Weights of a small image captioner.
Model: 6.68M parameters, encoder arch convnext, encoder norm rmsnorm, encoder activation gelu_tanh, encoder patch size [4, 4], encoder depths [2, 3, 3], encoder widths [96, 192, 384], decoder width 128, decoder layers 8, decoder norm rmsnorm, decoder activation star_relu.
Training: normuon at rate 0.027, 5600 steps.
Data: trained on photos with spoken descriptions (Open Images, Localized Narratives), 101725 training examples.
Rows from block 4 of the image encoder of a small image captioner, named by matrix and row number. Rows with one number belong to one neuron. Each number is 50 + 10 x the weight over its row's rms, rounded and kept within 0 to 99. All counts start at 0. After the name is the row's rms in percent of the matrix's.
After each neuron's rows are labels from the 100 images, of 14976, where the neuron reaches its highest value: "strongest on" is what is common among them. Only what is clearly more common there than usual is listed. The data: photos with spoken descriptions (Open Images, Localized Narratives).
# fc1: MLP up (encoder.blocks.4.mlp.fc1.weight, 384x192), inputs 0-95
# fc2: MLP down (encoder.blocks.4.mlp.fc2.weight, 192x384, transposed), outputs 0-95

fc1.153 104:57 52 54 45 44 35 54 37 55 56 43 59 50 29 46 63 40 32 52 42 63 42 66 53 54 30 55 72 56 58 58 49 37 57 48 43 46 59 43 42 60 51 47 49 51 45 41 57 50 38 52 43 72 41 57 54 44 60 50 44 77 56 49 44 50 43 65 56 55 65 57 40 69 31 56 50 43 44 47 61 47 50 38 56 46 48 57 42 55 68 29 51 58 74 61 41
fc2.153 104:33 55 47 41 48 40 53 56 43 60 56 52 62 53 49 69 63 55 59 53 55 35 47 57 42 40 65 45 48 52 34 68 44 61 54 49 59 61 40 44 58 59 58 49 32 49 58 56 35 45 54 46 32 53 60 62 33 38 54 33 47 61 67 44 44 42 56 65 71 66 34 61 33 50 23 52 57 71 57 51 34 51 51 45 51 46 50 23 39 54 44 56 54 62 42 53
strongest on: text has "wall"; text has "table"; text has "sitting"; text has "chairs"

fc1.199 103:59 47 31 39 52 54 43 53 56 53 41 60 30 35 48 38 43 43 54 49 51 30 58 53 49 47 64 62 58 44 43 45 47 40 60 51 58 66 30 48 42 49 61 93 54 46 63 50 42 47 45 43 49 46 48 40 36 49 52 51 50 48 61 52 55 53 44 46 57 57 37 57 46 54 31 39 54 50 62 56 49 40 52 47 51 31 65 57 51 48 55 29 39 28 39 62
fc2.199 112:55 72 53 55 51 46 64 73 55 35 56 65 55 44 57 45 54 53 51 54 42 61 42 41 37 57 45 29 41 54 61 54 53 44 40 47 55 40 70 54 59 75 45 58 50 52 32 60 57 50 51 59 53 45 43 70 37 47 40 36 45 55 43 55 70 49 54 29 50 41 45 50 55 52 50 53 48 51 23 51 43 62 44 35 63 35 48 49 47 53 53 33 65 48 58 67
strongest on: text has "wall"; text has "man"; text has "holding"; text has "table"

fc1.366 104:56 45 46 45 59 50 58 49 54 49 53 52 25 32 50 58 64 40 57 39 23 67 50 47 54 65 60 25 57 33 55 50 45 63 48 46 48 52 57 53 46 48 43 53 35 62 51 45 46 35 68 48 44 58 24 56 68 64 46 46 54 50 68 40 55 53 44 58 56 34 46 49 57 42 65 44 40 47 52 69 46 56 68 54 64 43 50 63 49 54 34 51 53 50 31 47
fc2.366 097:46 52 36 43 58 56 49 31 51 51 41 58 51 42 45 47 48 38 49 47 49 61 60 43 48 52 45 50 49 44 46 49 66 50 37 57 40 62 42 52 40 33 46 41 45 59 36 32 58 51 35 60 57 51 62 56 64 33 70 69 34 48 60 42 59 49 58 70 55 57 40 45 46 60 46 64 45 45 55 46 45 50 55 45 75 65 73 60 56 66 58 57 46 35 47 33
strongest on: text has "table"

fc1.326 110:52 58 68 46 59 27 62 63 54 29 34 37 43 49 59 48 45 50 45 33 40 42 50 61 53 66 67 38 59 45 75 54 42 50 52 50 51 56 39 48 40 44 47 48 45 44 20 65 58 50 36 56 57 46 50 57 33 43 29 48 49 44 65 48 49 52 46 57 60 60 51 55 57 46 52 63 51 46 47 67 52 48 46 57 40 43 45 63 38 51 73 44 45 53 49 43
fc2.326 106:49 45 56 52 64 42 54 49 49 46 35 47 61 58 60 54 58 46 42 46 57 66 35 33 18 40 34 56 53 52 68 56 56 55 55 43 49 63 39 41 55 58 57 40 46 42 60 45 48 45 61 52 38 49 44 63 30 50 52 43 41 45 81 35 43 50 48 65 46 47 39 39 61 61 44 63 49 39 67 57 56 53 38 58 52 35 38 58 59 48 46 67 45 37 31 58
strongest on: text has "table"; text has "sitting"; text has "people"; text has "chairs"

fc1.85 109:43 61 47 62 46 59 45 34 59 56 53 44 39 56 45 70 45 57 65 59 40 63 53 46 47 53 34 43 77 59 49 32 57 58 53 32 59 43 32 58 47 38 45 59 48 49 50 62 39 35 53 57 62 53 45 59 62 41 59 29 54 42 52 52 61 53 48 47 47 51 46 50 50 49 79 53 56 46 54 61 26 40 48 57 42 59 58 50 48 40 40 51 57 51 42 55
fc2.85 108:49 51 52 48 41 51 45 56 51 48 44 58 64 37 49 59 40 49 45 44 42 55 49 43 38 56 45 54 60 42 37 56 47 52 28 27 53 39 59 65 40 50 58 27 32 48 63 45 57 46 56 47 38 41 23 56 53 57 66 63 52 66 60 55 52 54 51 58 59 44 49 51 69 44 51 72 54 54 73 54 52 32 52 60 68 54 51 47 57 47 57 48 48 41 52 58
strongest on: text has "table"

fc1.356 106:48 54 55 25 43 55 61 48 38 52 58 44 37 53 70 39 53 43 34 46 47 60 41 30 45 57 40 53 46 43 61 53 44 59 47 40 26 40 37 35 43 70 56 46 45 54 56 72 49 60 41 50 40 46 48 55 70 45 55 42 34 49 64 54 34 63 37 53 39 45 58 61 44 49 63 47 52 49 38 68 38 60 38 49 50 45 61 49 65 33 60 30 54 60 49 58
fc2.356 094:59 59 45 35 48 75 51 54 53 51 46 25 36 35 60 45 42 52 31 54 62 57 57 65 51 49 40 48 42 48 43 49 51 59 53 42 38 47 75 40 55 39 57 22 49 66 49 48 64 36 55 53 46 62 38 61 52 52 65 49 67 52 65 35 60 58 40 61 63 47 56 51 33 49 43 52 49 46 69 49 41 60 56 59 52 58 37 57 53 60 46 48 45 46 54 53
strongest on: text has "table"

fc1.90 094:34 33 48 61 53 44 50 54 44 45 77 50 49 55 52 52 60 38 49 75 57 47 55 57 40 52 49 48 56 64 41 75 58 44 44 53 61 54 48 39 46 49 44 49 48 46 37 48 57 52 52 47 56 45 44 40 56 41 58 46 36 41 52 41 64 40 48 54 35 45 24 64 73 45 61 34 47 48 50 59 40 48 43 54 43 57 52 40 48 35 60 48 52 58 39 41
fc2.90 092:36 60 52 58 67 40 44 43 43 52 70 36 49 58 54 38 58 50 52 37 50 51 46 23 52 54 44 48 71 39 62 35 49 37 64 48 61 26 53 54 45 33 52 66 43 65 53 59 55 53 39 55 63 52 43 51 50 46 56 61 52 62 53 29 47 38 41 52 32 49 55 57 34 44 33 67 51 56 48 69 57 47 46 44 50 51 56 66 56 45 58 71 47 44 38 50
strongest on: text has "building"

fc1.159 095:38 66 54 31 50 67 37 54 58 55 47 40 48 55 59 35 66 52 63 44 44 44 54 51 50 45 60 50 46 56 58 30 47 71 56 49 56 56 63 55 81 65 54 75 44 42 46 45 57 51 38 48 69 53 52 52 52 52 29 55 44 49 52 49 44 34 61 69 58 45 81 44 65 71 48 68 44 65 59 35 42 44 41 35 36 46 49 37 48 57 49 42 59 62 45 41
fc2.159 103:50 34 56 46 54 52 46 59 62 56 49 45 57 51 53 70 38 63 60 39 55 38 60 45 51 64 54 52 41 50 41 54 38 53 67 55 42 77 50 55 64 30 42 56 65 56 60 70 43 56 56 41 42 57 41 50 70 65 51 34 43 44 42 44 46 50 55 39 57 37 62 53 50 43 63 60 34 51 46 51 80 33 35 45 44 49 27 41 47 32 39 65 47 70 61 52
strongest on: text has "people"; text has "standing"; text has "wall"; text has "two"

fc1.136 092:57 45 47 32 37 68 60 57 43 48 49 54 53 40 36 50 56 52 48 58 56 59 33 49 62 54 56 36 51 48 49 37 45 52 45 51 39 41 48 52 37 25 44 46 33 63 42 54 46 44 48 61 46 51 52 48 55 54 41 60 43 67 45 66 40 54 49 59 60 44 29 50 53 66 46 55 62 53 56 61 43 46 54 45 39 57 61 57 54 79 39 49 51 58 45 30
fc2.136 102:44 47 44 59 48 46 47 47 48 38 38 37 59 45 54 57 44 48 56 44 46 55 27 39 46 64 42 58 41 72 50 50 66 52 48 59 66 52 61 64 44 52 54 46 48 53 43 42 44 48 48 70 68 59 60 29 51 65 43 74 52 46 40 44 53 58 41 43 43 40 61 53 57 50 55 41 63 47 44 44 45 60 39 26 40 44 36 69 37 58 56 42 60 36 46 34
strongest on: text has "sky"; text has "trees"

fc1.293 102:55 24 62 43 45 52 47 59 43 57 30 46 65 53 52 52 60 52 42 56 52 43 40 56 50 63 50 55 54 35 45 57 81 49 52 60 59 52 49 54 37 65 52 60 57 48 43 29 35 46 61 60 59 46 43 65 52 41 59 45 50 55 54 47 48 55 62 48 57 52 59 49 39 61 47 45 50 51 51 49 46 59 32 50 58 43 51 48 50 33 52 40 34 53 42 43
fc2.293 105:27 64 53 57 66 52 44 31 53 44 45 49 45 63 61 50 41 49 43 72 47 48 53 50 48 61 62 53 23 38 56 50 61 53 60 42 48 56 72 52 52 51 36 46 59 53 49 56 55 68 54 67 37 38 55 44 60 42 54 47 57 44 41 41 57 66 55 70 40 59 46 45 54 33 44 63 66 54 40 30 60 36 43 56 33 47 61 68 51 58 38 43 37 45 52 60
strongest on: text has "building"; text has "buildings"

fc1.302 095:43 64 40 49 61 43 62 55 56 33 53 63 46 47 44 33 59 36 42 55 38 58 52 59 44 38 60 46 57 53 52 40 45 53 66 51 43 38 49 46 48 29 61 53 42 53 29 23 44 49 43 52 79 50 68 50 45 60 37 44 48 51 49 54 40 34 48 48 62 62 56 57 37 53 61 36 41 43 64 54 42 40 55 53 47 55 51 40 56 62 50 35 57 59 45 30
fc2.302 101:49 35 35 56 46 60 65 57 61 38 60 39 62 40 57 55 65 48 46 42 35 40 49 45 39 32 67 48 33 55 51 50 42 52 40 46 49 39 60 59 40 38 54 40 53 41 59 41 55 46 63 61 26 44 64 39 44 42 52 47 48 56 43 44 53 32 57 50 77 49 32 38 50 55 50 48 47 45 43 43 53 62 57 34 60 49 56 47 55 32 44 41 57 52 46 74
strongest on: text has "wall"; text has "people"; text has "sitting"; text has "table"

fc1.323 102:60 58 56 57 63 47 44 61 50 59 78 52 44 40 51 56 63 68 64 37 62 54 60 61 43 49 65 47 65 42 49 47 65 55 42 63 41 58 45 47 51 61 43 54 40 43 36 45 55 35 44 58 62 50 45 26 61 50 44 49 58 44 48 45 40 56 51 36 60 47 54 39 30 44 49 55 43 38 44 58 68 25 42 63 52 48 38 39 56 54 57 72 44 41 47 50
fc2.323 099:44 61 37 43 63 50 53 50 55 52 44 53 50 58 64 60 50 65 63 49 48 38 54 38 71 64 45 41 59 53 57 35 37 65 63 57 62 50 56 61 41 47 42 61 56 72 35 59 38 44 53 59 59 57 46 55 44 46 57 65 54 37 34 66 28 44 41 55 47 47 56 52 43 50 35 35 63 40 55 47 59 58 30 64 55 43 47 61 32 62 54 47 51 41 57 49
strongest on: text has "sky"; text has "clouds"

fc1.375 101:37 52 52 58 56 45 35 55 30 56 50 60 32 19 29 23 61 53 44 47 57 46 50 40 51 50 51 43 51 52 53 48 58 49 45 41 52 51 67 53 54 40 47 50 46 45 43 41 44 49 43 37 73 59 63 47 50 59 53 65 54 62 65 52 38 54 49 54 51 59 37 56 29 54 54 58 41 45 52 57 30 37 65 49 55 51 42 51 63 58 42 69 57 50 48 45
fc2.375 119:59 56 55 34 54 41 60 53 53 49 52 55 47 46 48 58 61 44 47 35 43 57 42 63 64 48 35 43 48 59 62 45 50 51 47 43 59 52 61 72 49 64 54 51 53 50 67 31 47 37 47 46 24 38 73 37 58 53 50 42 52 33 46 49 43 45 60 49 50 52 28 49 52 55 48 30 66 42 41 38 32 52 65 48 51 59 56 50 63 48 56 52 54 55 35 64
strongest on: text has "wall"; text has "table"; text has "sitting"; text has "chairs"

fc1.116 093:58 39 44 35 51 36 64 58 55 46 53 43 39 59 48 62 64 66 45 67 52 57 53 57 38 52 40 59 42 55 51 42 58 44 56 44 33 44 63 37 57 43 58 48 43 51 53 27 54 47 49 51 44 51 54 48 54 46 45 55 42 58 45 59 52 53 50 44 62 33 57 40 51 57 45 43 59 55 26 55 51 40 36 42 38 55 47 57 52 53 71 40 80 42 56 48
fc2.116 082:51 58 44 44 44 57 48 55 36 46 49 40 55 53 51 40 54 26 52 55 53 62 32 35 36 65 50 55 39 72 56 44 50 35 44 33 53 44 46 66 85 54 65 50 62 65 61 43 60 36 52 50 63 66 39 59 36 64 55 48 49 56 56 46 67 46 40 50 68 43 58 43 44 45 51 48 47 37 34 55 29 35 47 40 55 46 42 67 55 52 47 71 39 49 54 59
strongest on: text has "text"

fc1.115 095:54 46 47 57 56 58 58 48 63 59 59 44 70 51 52 56 44 37 55 40 60 37 60 46 39 53 49 66 55 55 52 56 40 49 44 61 30 60 45 50 52 38 58 43 40 64 55 67 67 50 52 45 56 42 54 48 51 61 49 74 32 45 43 58 49 42 59 59 49 66 56 53 55 49 62 59 51 66 54 49 51 57 62 41 48 47 52 55 62 65 52 57 62 54 46 37
fc2.115 097:47 53 41 45 57 65 51 37 74 58 45 46 27 59 34 45 65 49 63 66 47 46 70 49 56 46 45 40 45 47 59 62 47 40 60 59 30 42 61 41 41 53 44 50 42 49 41 40 70 48 48 46 45 49 67 63 57 53 50 51 46 50 62 75 40 66 42 31 53 34 44 45 44 48 46 48 63 40 61 70 58 40 53 39 40 62 58 23 35 43 41 37 38 60 41 53
strongest on: text has "sky"

fc1.314 100:35 71 63 47 55 66 55 65 38 50 52 36 48 52 42 47 41 50 38 55 57 51 75 51 42 45 56 43 39 58 37 71 48 32 59 63 58 43 49 37 58 57 52 48 57 53 78 51 57 69 50 40 55 41 42 65 63 45 62 37 68 51 45 54 63 56 55 51 44 49 51 36 56 64 57 60 52 50 40 40 39 40 35 52 31 43 77 61 48 50 52 47 43 33 41 45
fc2.314 098:43 55 56 40 63 76 40 53 55 56 51 48 49 55 41 29 65 46 53 57 36 42 57 41 41 76 52 46 33 61 72 55 58 50 47 54 45 45 63 62 58 42 35 54 49 50 47 62 32 71 50 64 67 45 64 58 51 56 52 50 49 45 39 48 48 46 52 49 47 38 53 34 44 31 42 35 56 56 54 42 66 52 30 49 39 49 64 62 57 48 45 53 47 54 71 47
strongest on: text has "sky"

fc1.146 102:60 48 63 41 41 61 64 51 54 55 59 57 22 48 42 41 69 51 67 58 52 44 45 44 54 39 47 54 63 54 52 44 50 54 43 30 52 45 63 42 34 45 74 41 25 51 50 57 55 43 50 38 34 64 42 47 47 53 38 60 46 52 65 53 48 56 68 54 52 60 57 50 53 55 47 66 60 61 41 54 45 54 48 51 51 32 52 82 55 58 56 63 47 51 34 63
fc2.146 109:40 42 55 52 40 57 50 25 58 57 32 57 55 68 44 62 61 55 40 54 55 44 52 43 45 47 49 55 37 49 48 56 51 32 38 32 38 33 45 69 42 63 29 42 40 60 71 37 59 56 43 48 58 48 46 68 46 59 54 66 46 47 39 46 41 57 49 40 35 66 45 39 49 55 55 63 37 42 55 41 48 58 48 45 42 68 38 54 63 47 48 61 47 55 48 47
strongest on: text has "wall"; text has "table"

fc1.72 103:51 27 40 44 37 45 37 45 47 51 33 36 44 41 56 54 45 44 49 47 49 36 54 41 52 58 47 46 38 53 80 63 53 83 47 58 43 51 43 43 38 63 53 48 38 45 49 32 48 35 52 47 60 43 60 26 40 57 61 51 65 41 67 61 67 59 43 44 61 63 51 52 60 51 47 52 49 50 51 65 65 48 47 47 75 44 48 33 51 54 60 42 47 56 57 51
fc2.72 117:42 49 66 39 27 55 56 47 65 54 49 64 59 49 40 29 52 63 51 48 53 52 54 34 42 31 42 56 48 31 54 59 52 41 57 48 38 57 52 40 59 57 37 44 42 49 69 54 54 35 44 57 59 44 43 65 46 45 77 52 51 46 43 58 58 59 74 49 39 63 53 66 49 57 61 39 45 69 34 43 40 50 44 56 54 51 50 51 40 42 53 57 40 58 44 46
strongest on: text has "buildings"

fc1.175 093:54 57 44 46 60 40 45 58 56 49 39 45 58 56 53 51 41 43 46 78 39 40 42 35 45 53 43 42 40 56 61 50 53 64 37 50 56 56 47 40 40 73 47 45 53 56 32 49 54 68 54 52 46 46 58 55 46 57 56 29 54 57 50 37 46 39 54 43 53 46 65 51 31 52 53 50 43 40 54 49 34 47 33 46 67 64 59 31 42 37 61 34 37 50 55 72
fc2.175 113:29 52 43 59 39 58 58 41 46 47 37 49 60 61 34 46 54 50 69 64 51 46 46 58 56 51 58 55 37 37 51 58 51 52 56 57 64 47 50 51 53 52 45 48 50 42 50 41 48 55 62 35 38 56 55 53 66 56 29 47 66 36 36 49 58 49 42 43 31 46 54 41 47 52 38 72 45 43 54 46 44 59 41 52 56 67 52 38 77 39 53 69 48 64 63 44
strongest on: text has "building"

fc1.353 107:44 49 30 64 62 55 45 49 42 41 59 51 46 39 33 57 77 44 49 32 58 47 55 53 39 24 64 49 47 43 49 55 55 43 61 54 55 55 35 34 21 37 51 41 53 46 55 51 55 46 47 44 57 68 58 48 42 62 37 48 50 54 43 46 58 51 43 56 51 64 46 51 38 45 57 49 51 46 46 51 47 57 49 53 47 44 51 73 52 49 50 50 36 62 71 54
fc2.353 130:33 67 47 68 56 39 32 51 51 38 49 72 48 49 46 72 42 54 74 57 40 49 41 55 51 65 60 54 54 32 47 43 42 44 42 35 60 55 58 43 52 46 44 64 47 36 61 54 60 53 48 55 46 57 45 32 58 46 57 39 39 38 42 50 39 44 38 56 55 40 54 69 42 36 53 49 47 44 55 32 68 52 45 59 52 58 39 43 46 48 53 49 48 53 50 69
strongest on: text has "sky"; text has "building"; text has "windows"

fc1.103 104:53 44 54 43 70 55 56 54 56 59 54 54 50 65 42 57 54 50 36 33 54 43 56 52 60 60 39 47 53 52 37 32 44 59 69 62 42 48 68 43 44 50 48 46 40 41 57 59 34 50 39 44 56 54 64 51 61 45 50 28 44 57 44 69 50 51 24 59 41 62 59 48 49 49 38 73 36 40 45 29 51 55 57 38 48 55 51 42 36 51 70 63 49 59 52 46
fc2.103 096:34 46 47 40 53 37 65 43 47 57 40 56 52 48 40 49 50 56 46 43 63 48 35 57 67 46 49 64 57 41 50 48 54 36 45 49 32 47 47 34 63 50 45 34 32 56 54 37 57 71 41 40 40 51 69 31 57 56 64 61 38 49 74 39 55 56 58 45 43 52 50 71 59 57 55 45 52 60 46 52 55 58 47 57 59 35 47 41 39 50 41 52 37 47 51 47
strongest on: text has "buildings"

fc1.178 097:36 53 64 58 48 62 47 48 49 70 40 39 69 49 42 59 40 46 37 54 52 54 58 33 62 51 58 50 43 51 46 53 51 49 48 42 34 46 43 44 61 59 34 39 65 46 43 47 74 57 66 53 42 62 28 43 44 37 57 40 46 58 41 49 49 39 50 43 50 55 35 34 70 61 48 40 56 41 52 49 66 49 42 67 63 48 51 50 47 57 41 47 51 30 67 54
fc2.178 100:67 30 46 41 55 69 40 51 77 50 44 51 50 57 49 51 50 32 74 48 45 63 42 55 46 59 47 66 26 24 51 53 50 62 66 51 47 47 54 60 51 44 41 54 37 69 51 61 51 50 48 81 40 46 61 56 52 54 42 56 54 43 57 29 58 65 39 35 49 62 48 47 40 41 33 64 42 46 55 53 42 63 48 68 49 64 37 37 53 30 21 49 45 57 55 35
strongest on: text has "building"; text has "buildings"

fc1.19 102:56 53 47 40 52 59 69 49 49 39 65 55 55 47 58 54 52 53 42 49 33 63 52 50 71 52 54 56 48 57 53 21 56 57 51 54 24 57 42 48 53 42 50 37 62 56 35 47 60 71 45 63 70 55 70 48 47 34 55 36 59 57 36 55 60 43 43 45 60 58 72 49 45 57 62 53 50 51 47 51 31 38 58 57 44 62 60 57 62 41 54 41 57 55 50 34
fc2.19 111:54 52 39 59 41 51 62 45 71 19 52 64 59 57 54 54 42 55 38 42 39 56 41 46 56 38 56 49 38 60 52 61 48 54 36 43 50 45 59 74 52 41 62 57 48 49 37 56 44 54 41 68 45 46 42 51 41 56 53 36 54 69 54 44 57 48 51 46 63 49 22 46 53 52 49 57 50 43 61 57 49 47 54 60 44 41 58 35 56 34 31 25 59 50 63 46
strongest on: text has "table"; text has "wall"; text has "sitting"; text has "people"

fc1.110 093:47 46 43 57 43 44 71 43 51 55 64 47 58 52 30 36 38 50 47 53 45 54 50 29 58 47 36 53 46 45 54 53 54 54 56 23 55 45 47 51 61 47 41 52 35 54 54 61 55 66 42 48 49 32 58 57 50 53 47 31 52 43 50 39 51 46 58 70 41 66 55 64 55 56 41 37 26 66 49 39 43 47 43 41 59 67 58 46 56 36 64 70 39 47 39 25
fc2.110 102:43 44 44 56 59 48 32 42 43 47 46 58 47 29 40 59 44 57 51 36 41 44 55 49 61 46 55 36 47 62 29 42 62 49 42 42 56 41 52 44 62 47 56 57 71 51 60 44 52 56 61 65 71 32 45 48 33 44 31 61 55 35 35 56 54 55 62 53 33 61 50 47 65 45 54 43 47 33 44 47 46 63 39 58 44 61 47 37 37 54 28 48 62 45 54 48
strongest on: text has "man"

fc1.370 107:23 69 53 49 46 37 40 38 56 43 57 46 53 41 55 49 46 47 72 46 48 55 44 52 53 42 66 56 70 46 50 53 57 58 47 62 48 49 28 43 58 51 53 57 53 46 45 61 63 46 62 55 56 61 28 52 51 61 38 52 39 61 40 47 46 49 39 43 65 53 67 57 56 74 67 42 36 64 66 68 41 51 58 59 30 45 51 47 47 37 54 68 52 39 65 56
fc2.370 100:68 53 47 42 41 33 49 42 71 70 56 25 69 47 52 54 56 67 59 44 41 50 49 35 48 35 42 49 50 44 52 45 52 56 52 46 41 53 52 45 41 47 47 58 64 24 56 54 52 44 41 61 59 57 73 47 58 26 62 44 44 66 46 47 66 56 51 36 66 48 44 48 38 45 41 63 50 44 69 74 58 34 36 66 47 63 41 43 46 53 76 35 57 50 49 50
strongest on: text has "sky"; text has "buildings"; text has "road"; text has "poles"

fc1.40 096:49 50 52 61 42 53 52 51 48 54 54 46 72 56 58 38 43 32 72 37 52 56 55 62 46 40 52 47 47 54 36 67 63 37 39 54 38 59 38 48 72 38 40 57 41 31 60 47 72 53 43 50 89 47 48 41 59 58 48 53 53 44 66 48 39 56 48 60 46 58 42 46 61 47 52 53 41 33 48 55 58 49 40 54 43 56 40 35 57 42 60 46 48 53 47 44
fc2.40 090:66 42 50 53 63 55 44 49 54 44 52 38 53 62 45 60 48 50 64 64 41 53 37 54 55 60 52 57 29 69 53 60 38 69 58 54 53 46 52 65 37 54 39 41 46 44 44 50 46 59 48 48 44 41 49 58 66 52 38 63 66 60 52 53 36 43 58 53 49 43 62 31 50 43 41 36 53 46 38 50 59 53 46 36 33 43 68 43 55 52 41 40 55 52 41 53
strongest on: text has "sky"

fc1.320 091:48 56 43 29 47 69 41 65 28 61 54 61 57 50 56 31 51 37 62 59 64 29 56 61 50 56 40 45 46 45 62 55 59 57 39 46 47 35 65 52 75 31 49 53 54 49 52 48 40 43 52 45 64 61 49 42 47 65 55 40 53 31 45 59 54 54 53 43 20 45 46 37 53 53 55 51 55 60 53 39 27 45 33 48 57 37 51 47 56 52 54 41 53 58 44 61
fc2.320 104:60 38 52 25 35 43 43 63 55 46 45 44 52 52 52 50 38 57 55 45 44 52 60 41 47 67 58 63 51 50 72 39 41 54 51 50 61 50 58 27 38 53 56 42 62 50 46 62 52 58 49 42 31 54 38 55 56 58 28 46 50 36 73 39 59 62 63 62 43 57 51 48 50 45 54 47 51 44 58 55 42 40 37 51 37 44 47 47 48 31 31 49 43 45 44 48
strongest on: text has "people"; text has "standing"; text has "sitting"; text has "group"

fc1.325 105:38 52 37 52 44 56 57 53 61 52 60 44 54 64 58 61 42 39 57 53 46 50 81 54 51 50 42 29 51 49 50 36 39 64 59 53 57 47 34 52 52 56 53 52 58 37 47 38 43 56 43 54 65 52 39 53 47 38 57 59 41 53 69 51 42 46 55 52 53 63 72 44 58 42 41 60 43 32 45 35 45 58 45 47 51 50 38 53 39 44 36 33 56 42 60 39
fc2.325 116:46 55 50 59 57 50 43 58 44 40 53 39 52 37 54 63 34 67 48 61 41 54 40 40 44 53 33 51 60 63 75 47 35 45 53 32 66 58 41 48 41 47 51 55 57 39 56 54 64 52 71 48 57 56 38 34 60 43 22 40 35 40 51 47 54 43 30 54 58 53 58 48 38 50 54 63 49 57 47 37 58 39 51 43 33 57 44 71 56 51 62 63 53 57 31 55
strongest on: text has "people"

fc1.109 104:54 48 54 40 50 69 44 37 27 51 49 64 59 51 48 28 72 40 54 58 58 59 53 52 47 60 51 58 55 43 42 54 57 55 44 52 57 37 63 57 70 41 50 65 59 57 57 40 42 34 52 56 65 43 43 46 54 54 38 58 29 46 66 52 33 42 51 52 67 33 45 64 43 44 49 51 51 49 36 33 51 38 46 43 54 41 70 44 55 45 51 41 53 58 58 48
fc2.109 115:58 57 38 40 32 51 46 40 59 43 52 53 53 70 44 65 44 57 54 53 55 37 41 55 53 43 42 56 59 59 47 50 54 42 62 46 51 71 48 47 53 45 52 56 75 68 45 45 47 42 70 38 35 66 48 47 59 56 48 44 32 37 65 53 41 41 42 51 71 40 40 26 68 33 65 58 36 49 73 41 51 47 57 57 54 51 45 44 66 32 48 42 39 72 33 49
strongest on: text has "people"; text has "standing"; text has "wall"

fc1.27 105:53 58 44 60 59 49 64 46 58 40 70 46 46 60 53 47 55 32 46 44 40 48 56 62 65 62 56 56 44 48 64 46 57 42 60 54 60 38 47 51 35 48 53 52 59 45 64 62 57 52 50 62 67 46 60 57 46 60 33 54 44 54 49 56 38 45 63 45 42 67 51 42 67 54 55 51 49 40 44 48 50 52 56 64 43 38 34 54 44 32 64 60 46 52 49 40
fc2.27 106:43 62 73 44 49 43 49 47 68 46 44 49 54 58 47 55 56 46 55 55 63 44 71 42 40 79 49 71 36 55 60 43 56 41 52 45 35 65 64 30 32 45 56 50 40 61 53 39 47 41 38 54 29 66 40 49 57 44 54 53 44 46 60 47 60 60 44 49 43 52 53 54 43 47 33 56 46 45 54 36 53 48 70 41 58 50 44 48 52 44 43 39 65 58 45 59
strongest on: text has "building"; text has "windows"

fc1.342 107:56 45 57 37 49 48 48 57 38 62 45 40 38 41 59 44 56 60 51 63 57 26 56 55 61 57 57 63 56 54 59 49 58 76 51 51 42 52 33 56 37 46 47 29 59 63 70 48 57 37 40 54 65 56 59 48 29 48 45 79 60 62 38 54 55 36 70 57 56 56 56 44 29 48 52 39 46 44 60 53 53 48 57 47 71 48 68 47 37 59 36 40 42 58 50 42
fc2.342 108:58 57 56 28 34 47 46 73 51 65 57 49 41 57 56 35 44 37 38 43 47 40 55 42 42 62 37 59 50 55 46 55 55 48 68 61 36 40 46 67 62 33 24 48 31 45 62 49 52 49 58 53 57 51 56 68 56 55 66 30 39 48 38 40 45 41 60 40 55 60 50 47 60 51 45 47 53 39 51 22 47 39 59 71 54 55 36 49 43 67 48 64 53 32 54 41
strongest on: text has "man"; text has "woman"

fc1.308 103:45 46 54 56 47 48 56 51 51 50 51 56 54 48 41 51 39 45 54 53 51 61 51 32 52 43 58 53 58 48 65 65 43 53 73 36 60 71 51 51 59 56 29 53 63 51 56 50 54 63 61 48 63 35 36 46 56 68 37 45 24 78 45 63 53 36 34 68 47 52 38 71 70 57 47 62 73 51 57 38 56 46 58 67 45 49 43 35 40 59 48 48 61 46 47 56
fc2.308 108:62 56 59 66 41 51 62 70 58 37 38 59 44 55 57 59 61 55 67 41 53 49 46 50 64 41 46 46 57 43 39 53 68 51 47 58 43 56 50 64 40 56 49 48 58 32 50 62 49 49 37 53 63 43 44 67 33 57 34 43 58 72 61 48 60 54 52 47 61 60 63 43 37 30 52 42 62 45 57 55 39 60 38 56 54 44 47 58 27 38 50 42 47 54 57 44
strongest on: text has "text"